A small contrastive image-text model, trained from scratch.
Data: 203450 training examples, 2.9 epochs.
Rows from block 4 of the text encoder of a small contrastive image-text model, named by matrix and row number. Rows with one number belong to one neuron. Each number is 128 + 24 x the weight over its row's rms, rounded and kept within 0 to 255. All counts start at 0.
Before each neuron's rows are labels from the 100 texts, of 14976, where the neuron reaches its highest value: "fires on" is the input token at the peak. Only what is clearly more common there than usual is listed. The data: photos with spoken descriptions (Open Images, Localized Narratives).
# fc1: MLP up (text_encoder.blocks.4.mlp.fc1.weight, 512x256), inputs 128-255
# fc2: MLP down (text_encoder.blocks.4.mlp.fc2.weight, 256x512, transposed), outputs 128-255

fires on: "grass"; "plants"; "trees"
fc1.395 [128 128 128 128 128 128 128 139 128 128 128 128 128 128 128  82  87 128 128 128 128 128 128 128 128 116 128 128 179 128 153 128 159 128 128 128 128 153 128 128 128 171 128 103 107 128 103 109  70 107 128 176 128 128 185 178 128 127  96  98 128 128 128 128 128 128 128 128 128 128 128 128 128 128 128  52 128 128 128 128 128 106 128 128 128 128 128 128 128 128 128 128 136 128 128 128 128 128 128 128 128 128 128  87 128 128 128 128 128 128 116  99 128 128 128 128 128 154 218 128  61 128 187 128  64 186 128 128]
fc2.395 [128 128 128 128 128  59 128 128  71 169 128 128 128 128  94  50 128 128 128 128 128 128 128 128 128 213 128 128 128 128 128 128 128 128 128 128 128 128 128 128 128 128 128 128 105 128 128 128  85 128 109 128 128 128 128 128  95 128 128  65 106  81 128 128 128 128 128 128 128 128 128 128 167  51 198 128 159 128 102 128  65 128 178 128 128 128 128 128 120  90 128 128 128 128 128 128 128 128 128 128  79 128  87  44 128 128 128 176 128  48 154 128 128 128 128 128 128 128 128 241 128 128 128 128 128 128 134 128]

fires on: "grass"; "trees"
fc1.336 [ 54 128 128 128 128 184 128 128 128 128 128 128 128 128 128 128 128 128 128 128 128 128 128 128 128 128 128 101 200 128 128 128 128  55 128 128 128 128 128 128 128 128 128 128 128 128 128 128 128 128  83 128 128 128 112 128 128 128 128 128 128 128 190 128 128 128 128 128 128 143  86 128 128 128 128 128 159 128 112  82 128 128 128 128 128 128 128 128 128 128 128  39 128 128 128 128 186 128 128 128 128 128 197 128 128 128 128 128 200 161 128 128 128 128  57 128 128 213 128 128 128 112 199 128 128  75 128 128]
fc2.336 [128 128 128 128 128  57 128 128 128 128 128 128 128 128  50 128 128 242 128 206 163 128 128 128 128 128 128 128 128 171 142 128 128 118 116 128 128 128 128 159 128 128 128 128  45 128 128 128 128 128 128 128 115 128 128 128 104 128 128  37 128 128 128 128 141 128 128 128 128 128 128 128 231 128 128 128 128 128  72 128 128 128 198 128 128 133 128 128 128 128 128 128 128 128  53 164 117 128 128  85 113 128 128 122 128 128 128 128 128 128 128 128 128 128 128 128 128 128 128 128 135 128 128 255 160 128 128 128]

fires on: "."; "and"; "<end>"; ","
fc1.285 [128  92 128 128 128 128 178 128 128  86 178 128 128 128 128 128 128 251 128 128 128 128 128 128 176 128 128 128 128  79 128 128 128 128 128  98 128 128 128 128 128 128 128 128 128 128 128 128 128 128 128 128 128 128 128 128 128 128 128 128 128 128 128 128 149  93 128 128 128 128 128 128 197 128 128 128 128 128 128  64 128 128 128 128 128  77  83 128 128 128 128 128 128 128 128 128 128 128  51 128 152 128 128 128 128 128 128  84 128 128 184 128 128 128 128 213 128  83 190 182 177 151 128 128 147 128  75 128]
fc2.285 [121 143 128 128 128 167 128  82 128 128 121 128 128 128 128 128 128 199 128 128 157   0 128 128 128 128 128 137 128 108 128 128 128 128 128 144 128 128 128 128 128 128 128 128 128 118 128 128 116 128 128 109 155 128 128 128 155 128 128 128 128 110 142 128  71 128 149 128 128  51 128 128 179 122 128 128 153 128 152 128 120 128  89 128 128 110 128 128 128 128 128 128 128 128  52 128 167 128 128 142 128 174 120 128 128 170 128  84 156 128 128 128 109  43 128 128 128 119 128 144 128 128 128 182 128 128 128 128]

fires on: "<end>"; "dark"; "."
fc1.473 [ 91 128 128 128 128 102 128 178 128 128 128 128 174 128 128 128 128  88 128 128 128 206 128 177 128 128 158 128 128 128 128 128 128 128 128 128 175 128  71 128 128 128 128 128 128 128 128 169 128 128 128 128 128 128 128 128  78 128 177 159 167 128 128 128 106 128 128 128 165 128 128 128 128 128 128 151 128 146  79 156 128 143 163 128 128 128 128  72 128 110 113 128 128 128 128 128  27  76 188  88 128 128 128 128 128 128 128 128 128 159 128 151 128 128 128  72 111 128 128 128 208  84 128 128 128  79 128 128]
fc2.473 [128 128 128 128 205  82 128 128 130 128 128 128 128 128  26 128 128 128 128 215 128 128 128 128 128 210 128 128 128 157 128 128 128 128 128 128 128 128 128 128 128 128 128 128  74 128 128 128 128 171 128 128  73 184 128 128 120 152 128 128 126 128 128 128 128 101 128 128 128 128 128 128 128  79 128 128 128 128  45 127 128 128 170 128 128 111 128 128 128 128  71 128 104 128 128 128 136 128 128  85  77 128 128 128 128 128 128 183 128 128 128 128 128 128 128 128 128 140 128 128 146 128 128 128 128 128 133 128]

fires on: "<end>"; "."
fc1.104 [128 128  91 128  88 128  68  94 128 128 128 180 128 128  81 128 128 128 182 128 128 128 128 128 128 128 128 128  97 216 128 174 128 128 128 128 163 128 128 128 157  82 128 128  76 155 128  91 128 128 150 128 128 128  79 128 128 128 128 128 128 128 128 128 128 128 128 128 128 128 128 128 151 128 128 128 162 128  71 128 128 128 128 189 162 188 128 128 128 128 128 128 139 128 128 128 128  98 159 179  46 128 128 128 128 128 106 128 128  79 128 128 128 149 128 128 128 128 160 128 128  97 128 128 128  91 205 128]
fc2.104 [135 128 128 128 163  60 152 128  66 161 152 117 144 103  79  34 128 128 128 149 174 128 128 128  90 162 128 128 128 135 150 128 128 128 128 128 128 167  91 169 128 128 169 160  83 128 128 150  79 128 128 124 128 128 128 128  99 128 128  66 128  78 137 128 147 128 128 128 147 128 128 128 128  79 128 128 167 128 109  79 128 128 184 165 128 128  95 128 111 128 128 153 128 128 128 128 119  80 128 117 109 128  92 128 101 128 128 128 128  78 128 128 128 128 128 128 115 128 152 128 145 128 110 239 155 128 128 128]

fires on: "."; "there"; "<end>"
fc1.75 [ 81 128 128 128 128  74 128 178 128 128 128 109 128 128 128 178 128 128 186 140 128 128 128 128 128 128 128 128 128 156 100 128 128 128 104 128 155 128 128 128 128 128 128 128 113 128 128 128 128 148 128 128 128 128  79  64 128 128 128 128 154  90 128 128 155 189 128 128 128 128 128 128 164 128 128  57 128 128 128 128 128  69 128 128 128 215 128  86 128 105 128 128 128 128 136 128  51 128 128 164 128 128 128 128  62 128 128 164 100 128 175 128 128 128 128 128 188  95  98 128 202 104 128 128 221  91 173 128]
fc2.75 [128 128 128 128 174  67 128 128 128 128  88 128 128 128  47 128 128 220 128 128 128 128 141 128 128 175 150 128 154 128 128 146 118 128 128 128 122 148 128 128 128 128 128 128  65  59 128 128 128 128 128  99  93 128 128 128 128 128 128 128 128 128 128 128 128 128 255 128 128 128 128 128 128  87 128 128 128 128  63 128 128 128 185 128 128 128 128 128 128 128 128 128 128 128 128 201 106 128 128 128  62 128 128 128 128 128 128 128 128 128 209 128 128 105 128 128 128 128 128 203 152 128 128 218 150 128 167 128]

fires on: "."; "<end>"
fc1.291 [128 160  90 184 128  70  88 128 128 128 148 128 163 128 172 128 128 241 128  78 162 128 181 157 128  95 128 128 128 128 128 100  98 128 128 128 167 182 105 128 128 128  80 128 128 128 128 128 128 128 128 128 128 128 128 128 128 109 128 128 128 128 128 128 128  84 128 128 128 128 128 128 128 128 128  84 128 128 160  98 152 183 128 128 128  89 128 128 128 128 128 151 128 128 128 128 128 128 128 128  87 128 128 128 128 109 128  95 128 128 128 128 128 201 128 128 128 128 128 128 128 167 128 154 128 169 155 128]
fc2.291 [138 131 128 128 128 143 128  87 128 128 128 128 128 128 110 128 128 128 128 128 148   0 128 128 128 128 192 149 143 113 113 128 128 128 128 157 142 128 128 128 128 128 128 128 128 113 128 128 131 128 181 128 155 128 128 128 144 128 128 128 128 108 140 171 128 128 168 128 128  59 128 128 183 106 128 128 128 128 146 117 128 128  91 128 169 109 128 128 128 128 128 128 128 128  36 174 156 128 128 145 128 128 112 128 128 128 128 112 131 128 128 128 126  57 128 128 128 128 128 176 128 128 128 173 128 128 128 128]

fires on: "."; "wall"
fc1.322 [128 128 194 128 173 113 116 128 128 128 159 128 128 128 128 128 128 128 128 128 128 128 128 128 128 128 128 128 149 128 128 128  73 128 128 128 128  92 128 208 128 128 128 128 128 128 128 128 128 128 128 128 113 128 128 128 192 151 128 128 121 128 128 128 128 197 128 128 128 128 128 128 128  93 128 128 128 128 104 128 128 140 128  64 128 128 128 128 139 128 102 128 128 128 185 128 109 128 128  28 128 128 128 128 128  78 128 128 128 128 128  97 128 128 128 128 128 160 128  96 128  70 128 128 128 128 135 128]
fc2.322 [196 128 128 128 182  25 128 128 128 128 128 128 128 128  43 128 128 128 128 200 128 128 144 128  84 178 128 128 128 191 128 128 128 128 128 128 128 128 128 162 128 128 163 157  56 128 128 128 128 172 128 128  91 160 128 128  75 145 128  94 105 128 128 128 128 128 128 128 128 189 103 128 128  90 151 128 128 128  49 128 128 128 225 128 106 161 128 128 128 128 128 128 128 128 128 128  64  93 128  84  83 128 128 107 128 128 128 208 128  90 128 128 128 165 128 128 128 128 152 128 149 117 128 128 161 128 144 128]

fires on: "grass"
fc1.230 [128  79 128 104 128 173 125 128 128 128 128 128  66 128 128 128 128 128 128 128 128 195 128 115 128 128 128 128 128 128 128 161 128 128 162 128 107 168 155 128 110 128  96 128 128 135 128 105 106 128 128 128 158 128 128 181 128 128 128 194 128 128 128  66 161 128 128 128 128 128 167 128 128 128 128  84 128  79 105 128  95 128 128 128 128 128 128 128 174 128 128 100 128 128 128 128 116  92  76 128 128 128 128 128 128 128 128 104 128 128 128 103 128 128 128 128 128 128 201 128 128 128 201 128  95 128 156 206]
fc2.230 [128 128 128 128 128 128 128  99  94 128 131 128 128 128 128  41 128 128 128 128 128 128 128 128 128 128 128 128 128 128 128 128 128 128 128 128 128 128 128 128 128 128 128 128  87 128 128 128 105 128 128 128 128 119 128 128 128 128 128 128 106  77 128 128 128 128 197 128 128 128 128 128 226  81 128 128 144 128 128 128 112 128 128 128 128 128 128 128 128 128 128 128 128 128  22 128 128 128 128 128 104 128  84 101 128 128 128 128 128  90 128 128 128 108 123 128 128 128 128 255 128 180 128 237 128 128 128 128]

fires on: "."; "<end>"; "dark"; "red"
fc1.434 [128 128 128  84 171 128 128 128  83 128 128 128 165  64 128 174 199  49 128 128 128 128 128 128 128 196 161 128 128 174 154 162  74 128 128 128 128 198 128 128 186  94 128 128 128  71 128 167 138 128 128  81 128 128  90 128 128 128 128 128 160 163 128 128 102 128 128 128 128 128  71 128 128 128  97 128 128 145  98 128 128 128 128 128 128 128 128  77 168 166 128 128 128 128 128 128 128 128 128 128 105 128 166 128 128 128 128 128 128 128 128 128 128  88 128 128 184 191 128 166 128  80 128  96 128 128 128 128]
fc2.434 [128 128 128 128 217  75 128 128 128 128 128 128 128 128  22 128 128 128 128 218 128 128 128 128 103 213 128 128 128 169 128 128 128 128 128 128 128 128 128 135 128 128 137 128  77 128 128 128 128 190 128 128  62 193 128 128 108 152 128 128 137 128 128 128 128 128 128 128 128 128 128 128 128  79 128 128 128 128  36 141 128 128 208 128  82 126 128 128 128 128 128 128  95 128 128 128 102 128 128  73  96 128 128  76 128 128 128 193 128 128 128 128 128 128 128 128 128 154 128 128 152 161 128 128 127 128 100 128]

fires on: "grass"; "trees"; "plants"; "<end>"
fc1.101 [128 128 134 128 128 128 128  95 128 128 128 112 128 128 128 128 128 182  85 128 128 128 225 128 128 128 128 189 128  96 128 128 128 147 128 183 128 128 128  73 128 169  84 128 128 128 113 128 128  99 128 169 149 128 128 128 128 160 128 128 128 128 196 128 128 128 128 128 128 128 128 128 128 128 128 128 117  98 128 128  69 128 128 101 130 128 130 128 128 128 145 141 128 128 128 128 128 128 128 114 128 128 128 128 173 183 128 128 128  91 128  89 147 128 128 128 128 128 217 184 128 170 128 118 128 178 128 128]
fc2.101 [128 120 128 128 128  83 128 128  85 160 128 128 128 128 103  53 128 126 128 138 128 135 128 128 128 201 102 128 128 138 152 128 128 128 179 128 128 128 128 128 128 183 128 128 120 128 128 128 100 128 128 179 128 128 186 128 104 128 128  72 110  91 128  90 128  77 128 128 128 156 128 128 128 128 183 109 156 128 108 128  83 128 168 128 128 153 128 128 128 101 128 128 128 128 128 128 100 102 128 128  99 128 100  74 128 128 128 163 128  79 128 128 128 128 128 128 128 128 164 232 128 128 128 128 134 167 128 128]

fires on: "grass"; "plants"; "<end>"
fc1.313 [128 128 128 128 128 165  67 128 128 149 128 128  76  92 128 136 128 169 128 128 128 128 161 128 128 128 128 180 128 128 128 128  82 128 128 210  89 128 128  85 128 128 128 128 128 128 128 152 128 128 128 128 128 128 128 128 165 132  89 128 128 128 128 128 128 122 128 128 128 128 177 128 128 128 113 128 128 128 128 128 128 128 150 128 128  94 128 128 128 106 128 128 128 162 128  68 128 169  81 128 128 107 128  97 128 128 128  77 161 148 128  75 128 128 128 169 128 128 200 128 128 128 174 128 128 128 128 128]
fc2.313 [128 128 128 128 128  25 128 128 128 171 128 128 128 128 120  64 128 128 128 148 128 128 128 128 128 161 128 128 128 128 128 128 128 128 128 131 134 128 128 128 128 128 128 128 113 128 128 128 118 128 128 128 128 128 128 128 128 128 128 128  80 128 128 128 128 128 128 128 128 128 128 128 128 128 219 128 163 128 104 128 128 128 128 128 128 128 128 151 128 128 128 128 128 128 128 128  95 128 128 128  82 128  83 128 128 128 128 232 128  67 128 128 128 128 128 128 128 128 161 255 128 128 128 128 128 128 128 128]