A small contrastive image-text model, trained from scratch: 4600 steps, 203450 training examples.
Rows from block 5 of the text encoder, named by matrix and row number. Rows with one number belong to one attention dimension. Each number is 128 + 24 x the weight over its row's rms, rounded and kept within 0 to 255. All counts start at 0. Numbers have three digits each. After the name is the row's rms in percent of the matrix's.
# q: attention query (text_encoder.blocks.5.attn.q.weight, 256x256), inputs 0-63
# k: attention key (text_encoder.blocks.5.attn.k.weight, 256x256), inputs 0-63
q.121 062:128128128128128128128128128128128128128128128128128128166128224062128128128128128128036128128128162128128128128128128128182128161128128128128128128128128128128128128128128128128128222128128128
q.122 076:128128128133128128128128128128128128128128128128189128128085128128128128174128128128128128128128128074128128128128128113086128128128128128128128128128128128128180128128128227128128128128128090
q.123 106:128128163128128162095128128091128202124128142206093128128128128128128112128187092154166128128158108128103117128165045194128128113128128128128128128128169128166128117160128128128128128128128128
q.124 120:128128146128128171112152113134128128129106128153128096192128128067128128128151102128151128128128128159128128128128128162180128109140117128128070128113128145171142113128107128128128128077128182
q.125 064:128128102128128128128128166128128128128128096128128128156183128128128128170156128128128057128137128091128094128075128128128128128174086128128128128128128128159128128204128128128128128170128128
q.126 106:128128128128128075128128156128128080083128128128128128066128128128128128128128155164102156128128128128128128128147169128083072128128128128128128128163171106128128128090128128090128128189128128
q.127 108:128128128128128128128128128157128128128128128091128128128128153128128128128128128103101128128074128173092128134128183128113128128128089062143217128128128128128128072128162128128128128203128128
q.128 081:128128128075128128128128084088230181128128128128128128128106128128128128196128128116128128128128128159128188128128128128086104128128128161128128128150128128128128128128128128128128089128128128
q.129 065:128128058128128113128128128128128188092135128169128187107128070128128176128128128081055146194083128128193128128128128211171128128128164128128128128128128128128105128128128128128128084128128128
q.130 063:128128128128128158041134128128128128128099136128128128160064128112128057128128113153128128055128128128035128128128128128128128128128128128128116178212128128128128128128128128128128128128128128
q.131 151:058128128156128128128128128092128128128128161146128109128128128062128128086128128158150109128128086128128089128128128183110128108128128149128095077128128128128128128128128128128128128099070128
q.132 080:128128128128128067084070186195128128128120128128128194079128128128128128128085128128128194128128128128128128128128128080128128128128128128128175128128077128128155128128128128128128128128128072
q.133 119:052128128128128128153128099128128169128128128128128128128128095063128128128128128128173128128161128128128128128128128181096128105128128128128128128128128128185128128128128128128128086082128128
q.134 084:065128128128128128084128128128128128128128128128128097128191128128128082128128128128175069128159128128128128096128128128128128128128128128128128128128128182128128128128128128128128128075128128
q.135 109:128128128115128103128058128128128128128189094128177128128128128128128128156128168128128142128128128128129128128128128128158061128142128128128128128128128104077128128128128128128128096128172130
q.136 070:128128128115075128128128128128095063182128128081128128174128128128128128181128128128128135128104095077128128103128128128128128128128128128128128158128046128128128128128128128128128128128128128
q.137 051:128128128087128091217128128128016128068128128128128128128128128128128128128128128128128179128128128128128128128128128128128128128171181128128128128128128128128128128128128128128128128128128205
q.138 096:128128128159128134079167128161156128164119170128128138128128128128128128128128083165205128128145114130108119076128105135128128128191128148128128128097128128128184128098128128082083128128128128
q.139 093:128128128128168128098128128158128187128128119128128128128128128062128128128128128128162128128128128128128128150128085128160090197128128128128081128128152128197128128159128128128128128128128177
q.140 096:128128173128128128185128128128121128128128128128128128128128186128128128085111128128089121110128128128128128195128128128128210177107128128128128070128128075128128128128147128128128167128128128
q.141 166:165128128128128080128111128128128128116143128102128150130103147177128148128109186090086128119076166128128128128143168099128128144114128128128128128144128128075128128128128120142128117157128089
q.142 111:198128128128128128128128128128128128128128128128128140128128128204128128167128128075128179128128181128128128128093128128128128128130128128128128162128193099074128128142100128128128128128177128
q.143 120:182151128084128077128128175082128128128128094128120128128088128165128164072128184128074128118093128128159128189128182091128128128120128079128128124128128092100121137128150128157128128128128128
q.144 071:128128128128100128128132128128185156128107128128128128128128128128096128128128128179128176128119128128210128128128128128059142128128128200128128128128157128160128128058128128128173173128128160
q.145 077:128074128128128128128128108128128128128128189128128128128128109128128071128176118150128128128128128128128128063128108159128128128128128128128128128128128128128128128128108187128128101128128128
q.146 169:104128128128128136067128128128128128149099151128112128128168128128155090175128056182148099128189076132128085116106128158150098105128128128158128128128128128167128128128128128091128128102128128
q.147 083:128128128128128128210128128128128092128128128128128128191128128128128099128128128069128097083128128128207187128128128128128215128128128128128064128128080128167120128128128164128128175128128128
q.148 069:128128128067128128128128128128185128128128128128180059152140169128128128202128128128128159128128177128128078128095099128128128128128128128128128128128178128128128128128128128128165128128128128
q.149 125:128158128128081139128128163065112128128128128128128128128128150090128177076118161092128113090084141128128128128138128100086178128072158128128128074128109128128128128059151088174128128128128128
q.150 083:128128128128128128210081067128091128128128081128128128128128128128128128128128178128128128090128161128128128128128128128128128080068128128101128064182128128128072128127128128191128128128077128
q.151 079:128128128128128098128128128187128128083128128128181128128083128128128089179128128128128175128087128128128128128128147128128069128128128174128087128128128128128128128128128128128165069128128128
q.152 067:128128128128128128208128103046058128128128128128128128128100128128128145128078128093065084081073128094168128128128128128128128128096128128128128097128128084128128128128128128168128128128176128
q.153 075:148128128128128128128128128128036128128199128118128128128128128128128155059128128128196128128128128128128131128137128128128182128128128197116128128153128128166058128128154128128128128128128095
q.154 155:128093128123155119074174159200163128179086113098128147128128159115138072168128128169125128162175128128128128128128128128128103128162128128128164128070075128128185083190128128128107128170128128
q.155 099:128128128128128112128128128128128163128128128128178128128128096128089167134128161067111128128128128121182166128128143128128128128128128128098128128128128128090072128128090128116185128128187128
q.156 135:128169088145128144167128128069115116128128128128115105128128128086128169065125128128128119090128128128128128128149128128128128166085128128128128045128128099140128145045132095174128137128128128
q.157 077:076128128145090128198128128053128128128128128128100079128083128128128128128128128128128128128128180128128128128128112128128155128128128128128128128128128128128128128128128157183128142128128115
q.158 100:128180128128128128194128128036094127128156128128128090128128128069128176088128162102128128100128128128128128128128128128084128114128153128121128058168128128128084128063127081187128139128128128
q.159 087:147128128094185128092128128128128128128128128128128128128128088128066128156128128074192128128128177093153128128128128128128128128128128112128128128128128128128128128128085128128178128128128128
q.160 082:128128033128128128128128128128131128128128128128128076128128128128128128128128112140128128042128091128128128128128158128128128128128128128128128128128128128128068128128202128128128128128064128
q.161 090:128106128128128128128128128128128128128159192128105128067128128128128164128128128128128128162128128101128045128128128128220186193161128128128128128128128128096079128128128064128128128160158128
q.162 107:128128182128128152128128128157172129128128086128128128128128128102154099128128128128128128082128128128090128156128128128142128156128061128128128124090128128128200067128128128128128128125128128
q.163 103:168128128128128128128085128128128128106166128128128128076128128192128128152128144128112128158128160071129153075128099128162168128128179128128128128128128128128128183128128128128128128128128096
q.164 067:128128128152128128128128174128189095128044128128128128128103128128128128128128128128128128128118128175128128178128128128128228128116128099128162128128128128128128128128154128128066155128128128
q.165 102:206107128128128128101128069128128128128188128183159128128128068188069128128128108136153128128128128128128128128128128128128103128138180158080128128128128128086052128128128128128128097161128056
q.166 111:128128128128128065128128128077070128128128142176189112128128107195083128128100168064150193128128184128128128128128104128128150092128128128128161185128128128128128108128128178128128128156209128
q.167 088:128128128128128128188128128128128128128061097067128182171128128128191128128101128128090128128185128128128128192083100177128128162179128083128128128128128128185217128128162128128128128128128128
k.121 055:128128128184232128128128128128089128128128128128128128128128178128128128128128128128128128128128128128128128128128128128128128128128128047128128128128128183128128172201128128128128128128128128
k.122 098:128150128121128155128128069101128128128128100166128120128128128128156128128128128128190117128079105128128108128128128128128128054119161128128097156153128128128128128128128101152128128086110128
k.123 132:128128128128128128128128128145107128128128128091128128152128165128150155102128128103027128128128153165128128172128172107128128160128090128128126128128128083128128128128165128137128128128128128
k.124 151:167128128128131128185118128128128133128136102068128158140104151128128155128101155090011128131102183128128128180128195110128128177119095128128128127127092106128128092128153128128128128120128145
k.125 070:128128128128176128128128128128244167128128128128128128128128128128128035128128135123068128128128153128128128128128128128128128128128128207128128128128128128128170089128128128128132128128128128
k.126 119:101121158174115128128170096128128128128128143167128086128128102128084128146128103164221128128128057073128085072128128154128128086153179137128128128128128128128128128128128128128128128128128120
k.127 112:128128128128128128073128055128128128128128135178128128128128076128121085128183128128199094128128128128128128117075128128128128118128128128128128128128128128124070128128128128128128128128128128
k.128 085:128128161128128128128093128072196182128128128128128078160128128128128128128216128128068128104128128128128128164128128108128128128128128128173086128144128128164156128128128080128128128128100178
k.129 056:128128128042128128128128159128128128115148128128128128128128128128128157116128128128128165128128128128163128128184128128128128065128128128146128128128128128099128142128190128128128128128128128
k.130 081:128128128128096198128168128128128128169129128128128073128128128128128128128128097123205128128128128128048135079128128128128128054065128128153128128105128129183128128128128128128129128100128128
k.131 133:128128128128128086128128128128128128128148128105178128128128128128128128128177128091128208128112128128212135128128128128156128128128128178128128128128128128091124128128128128141132128128159170
k.132 081:128128149128128128128128128081128128128165128128128128128087128102128186086128128187165128128110078128128128128184128128056082128128128128169060128128128128128171128100101128160128128128068128
k.133 132:128128128047151128162125128128128128115128128128189128099119146128128128103128174081128196128128157128153133150128166105162128162128090128128128128128114111083128128128128111128128128128159095
k.134 092:166128128128146128128108128128128093128126105059168198128101128104128128128094143128047220128109128128183128128128128128128128128128128128158170177128128128082128128128128128128128128128175128
k.135 131:128128085128164189107128144128128101135128128128075128128104128128128180100128128155161061088128079128128108128128128128082128128128128128128152128128128128128128128114128128128128128154087128
k.136 077:128128128128128128149128128151128128128086128128128128081128128173128128104098078128128179128128098128128128128056128128128200128128128128128128128128128085128128128079154128128128178128128128
k.137 083:128128128128190128128128128128128128128128128128169128128128128128121128083128128128128128090128060128128128128128128157222110128128128183128090128128128128128062128128128128088058128128128128
k.138 075:126128087128128128128128128128079128128179128128128161132128128128122128128128128128128128137080128095128128127174125128128128076128128128128128147128128100128108143128153128118128171137125132
k.139 134:128128128128128128128103128128128128101128128128167128128128128128128092101128128101128214128112128182170128128128128128170128168121128128128128128128128128076128128128128114128128128128165128
k.140 135:128128173082099128128128095128174150112104113141178128165116128128128128128175128128128128116128170128166147128057128128128118128128132128128086169128128160128128093128081128131146094086128153
k.141 149:128126108197128188065134128128128128128126128128090128128128125111128128165128111157128128128145105128091128112128128164101128067128128128128128128096128128185128128128128128121128128128102128
k.142 127:128128086128128177128128128128087128128128128128097128100128173128128128113058128175128070094128128128085128128189128128086128128090128128128128128128128128128103128161128128128128156147128128
k.143 100:080128128128128128128128091195128154148128134179128083152137128128128128203144128156128128136137128128093128094128128128128128082128128128128128128122128165172128128128128128128128115128128141
k.144 119:086144159128079135128128128128206171128128111128169072128128128078162157128128128128081128101128128193166128148128128128128094111128128163162128128150128128128183128153128098155148128128085172
k.145 102:182128128128128166119128128128128079158128185149128163128185100128128128192128097128191128128128128128128128069128128150128128128165128128072128181128128128128128167128153164128145153165128081
k.146 117:128128128128128079128128128128128128128128081128169128128128128176128182082128178128075128085128147101128148128128162072128128128128128128128128128128128128128139165128164128128156128128128128
k.147 098:128128165128128128128128099128200156163128128128128092128128099109148059128144128128128163183128128128154128128095128128183128128128128164128100128128128158128128093154085162128128128128128128
k.148 093:103128128128096144070128131083128109182128128081128128128128128128128128128128128128128099172161128128128128167128128128128128128128128128128128128096128109128080128128075128128128128150128092
k.149 124:098128128128128128128128083128128183148128128168156109128128088091128092159172128128128154128128128128148141128128128128128128128128128128128128128161173205128128128128093128128128085086128128
k.150 107:084128101128128128128128128128171128128100129128128128128132128128212128128128128175062128128128128128128097128128128150128128128128128128128128128128128171128128128128128128128128087128036216
k.151 086:163128098128128128062162159128128088155094128128128128128162128128128128128105106169128096128170128128092128095128128149064128128128128088128177128128128128186128128128128128128095128128073128
k.152 076:128128128213128128128128128128080128128055128128128128128128128175128128166128128128197128128128085128128128057128128128128128128128128128128173181128128128128128128128128128128128128128128098
k.153 073:174128128128128128128128069114098128128128128128128128054197047168128128190128128128220128128128128128128063128151128128128128128128128128128193128128128107114128128128064128043128173128191066
k.154 097:170086128128160080128128128128094128128157128128128128041128128171077128128128174094128166128128161128107128128128128128128128172160128128128149128128128067128109146128195128128090128159164092
k.155 101:079128110154128153128147128128128128128079128128128128128128128071128128128071128128128069128128122171108128128128128128128128128128082128128128128128128128185128128157128128128128128128077152
k.156 135:085128164112128128170128086128128171143128128128172111178128128090149107128169128099128153143128146128153128128084128151128128128128128128128090128128176187128128128128084128153143093069157128
k.157 077:128128184128128183092128128202128128084128128128128128128128128049128128197128128128128161128128128170128091128097128128197128166128156128128128128128128164210128128128128128128128128128148211
k.158 094:128128128128128128128128128128128128128128128128128082128128128128163128128181081128128154128128128179128128128092149128128128128128128128128047128128128187128128128128128128128128089128128128
k.159 096:128128128128128128089128128128128128128128128128092128128128128128168128148128128146128128128141119128128128114128174135128128155128092128128128128094066128128128128128128109128128128170073128
k.160 081:128128128128128128058128128173128128128128128061128128128128118128128128128128128128128128128128128128128197072128128084128128128128128128128213230128128128128128128128128128128128128128128128
k.161 051:128128128128128128064128128112128128128128184128128128128128128094128128112128128128128128128128128128128097128128128159128128128128128128148128128128128167128128128128128128128128128223128128
k.162 097:160128068128128076164111128128128128128147092161128128128128099148096128112128165116128128128128128121128144128128161128128128154128128128128128181128128110056128153128140152102128128128128104
k.163 142:080128106128128177098128128128081128128128128166092128107128152093128128128114128128128128128154128064064128112128128128111128093128128115128135128128128128180128128169128128128111149140098115
k.164 091:128128180080128061128128128160128128183128128128157128146128128128128128179148172077128191128128185166128128128091128128128114064198128128128128128088128146128128070128128128157128128128128128
k.165 094:128128091193128128128128128128070128128128128128078128084128128128128128128081103128128077128128073128128128128184128128094128101128128112187128128128128128128128128128128128128128128128061128
k.166 079:128188128201191128128082128128128128128207128128128128128128164128153128097128128128110128149128134128128128128128128168181128159128128128128128128128128128128128128128128128128128128128128128
k.167 101:114128172087128098128128074158128128128128128145149128150128098128128128128173128128128158128128196128128128128128128128128128128128128128128101128128128144128155128128092175128128128128128128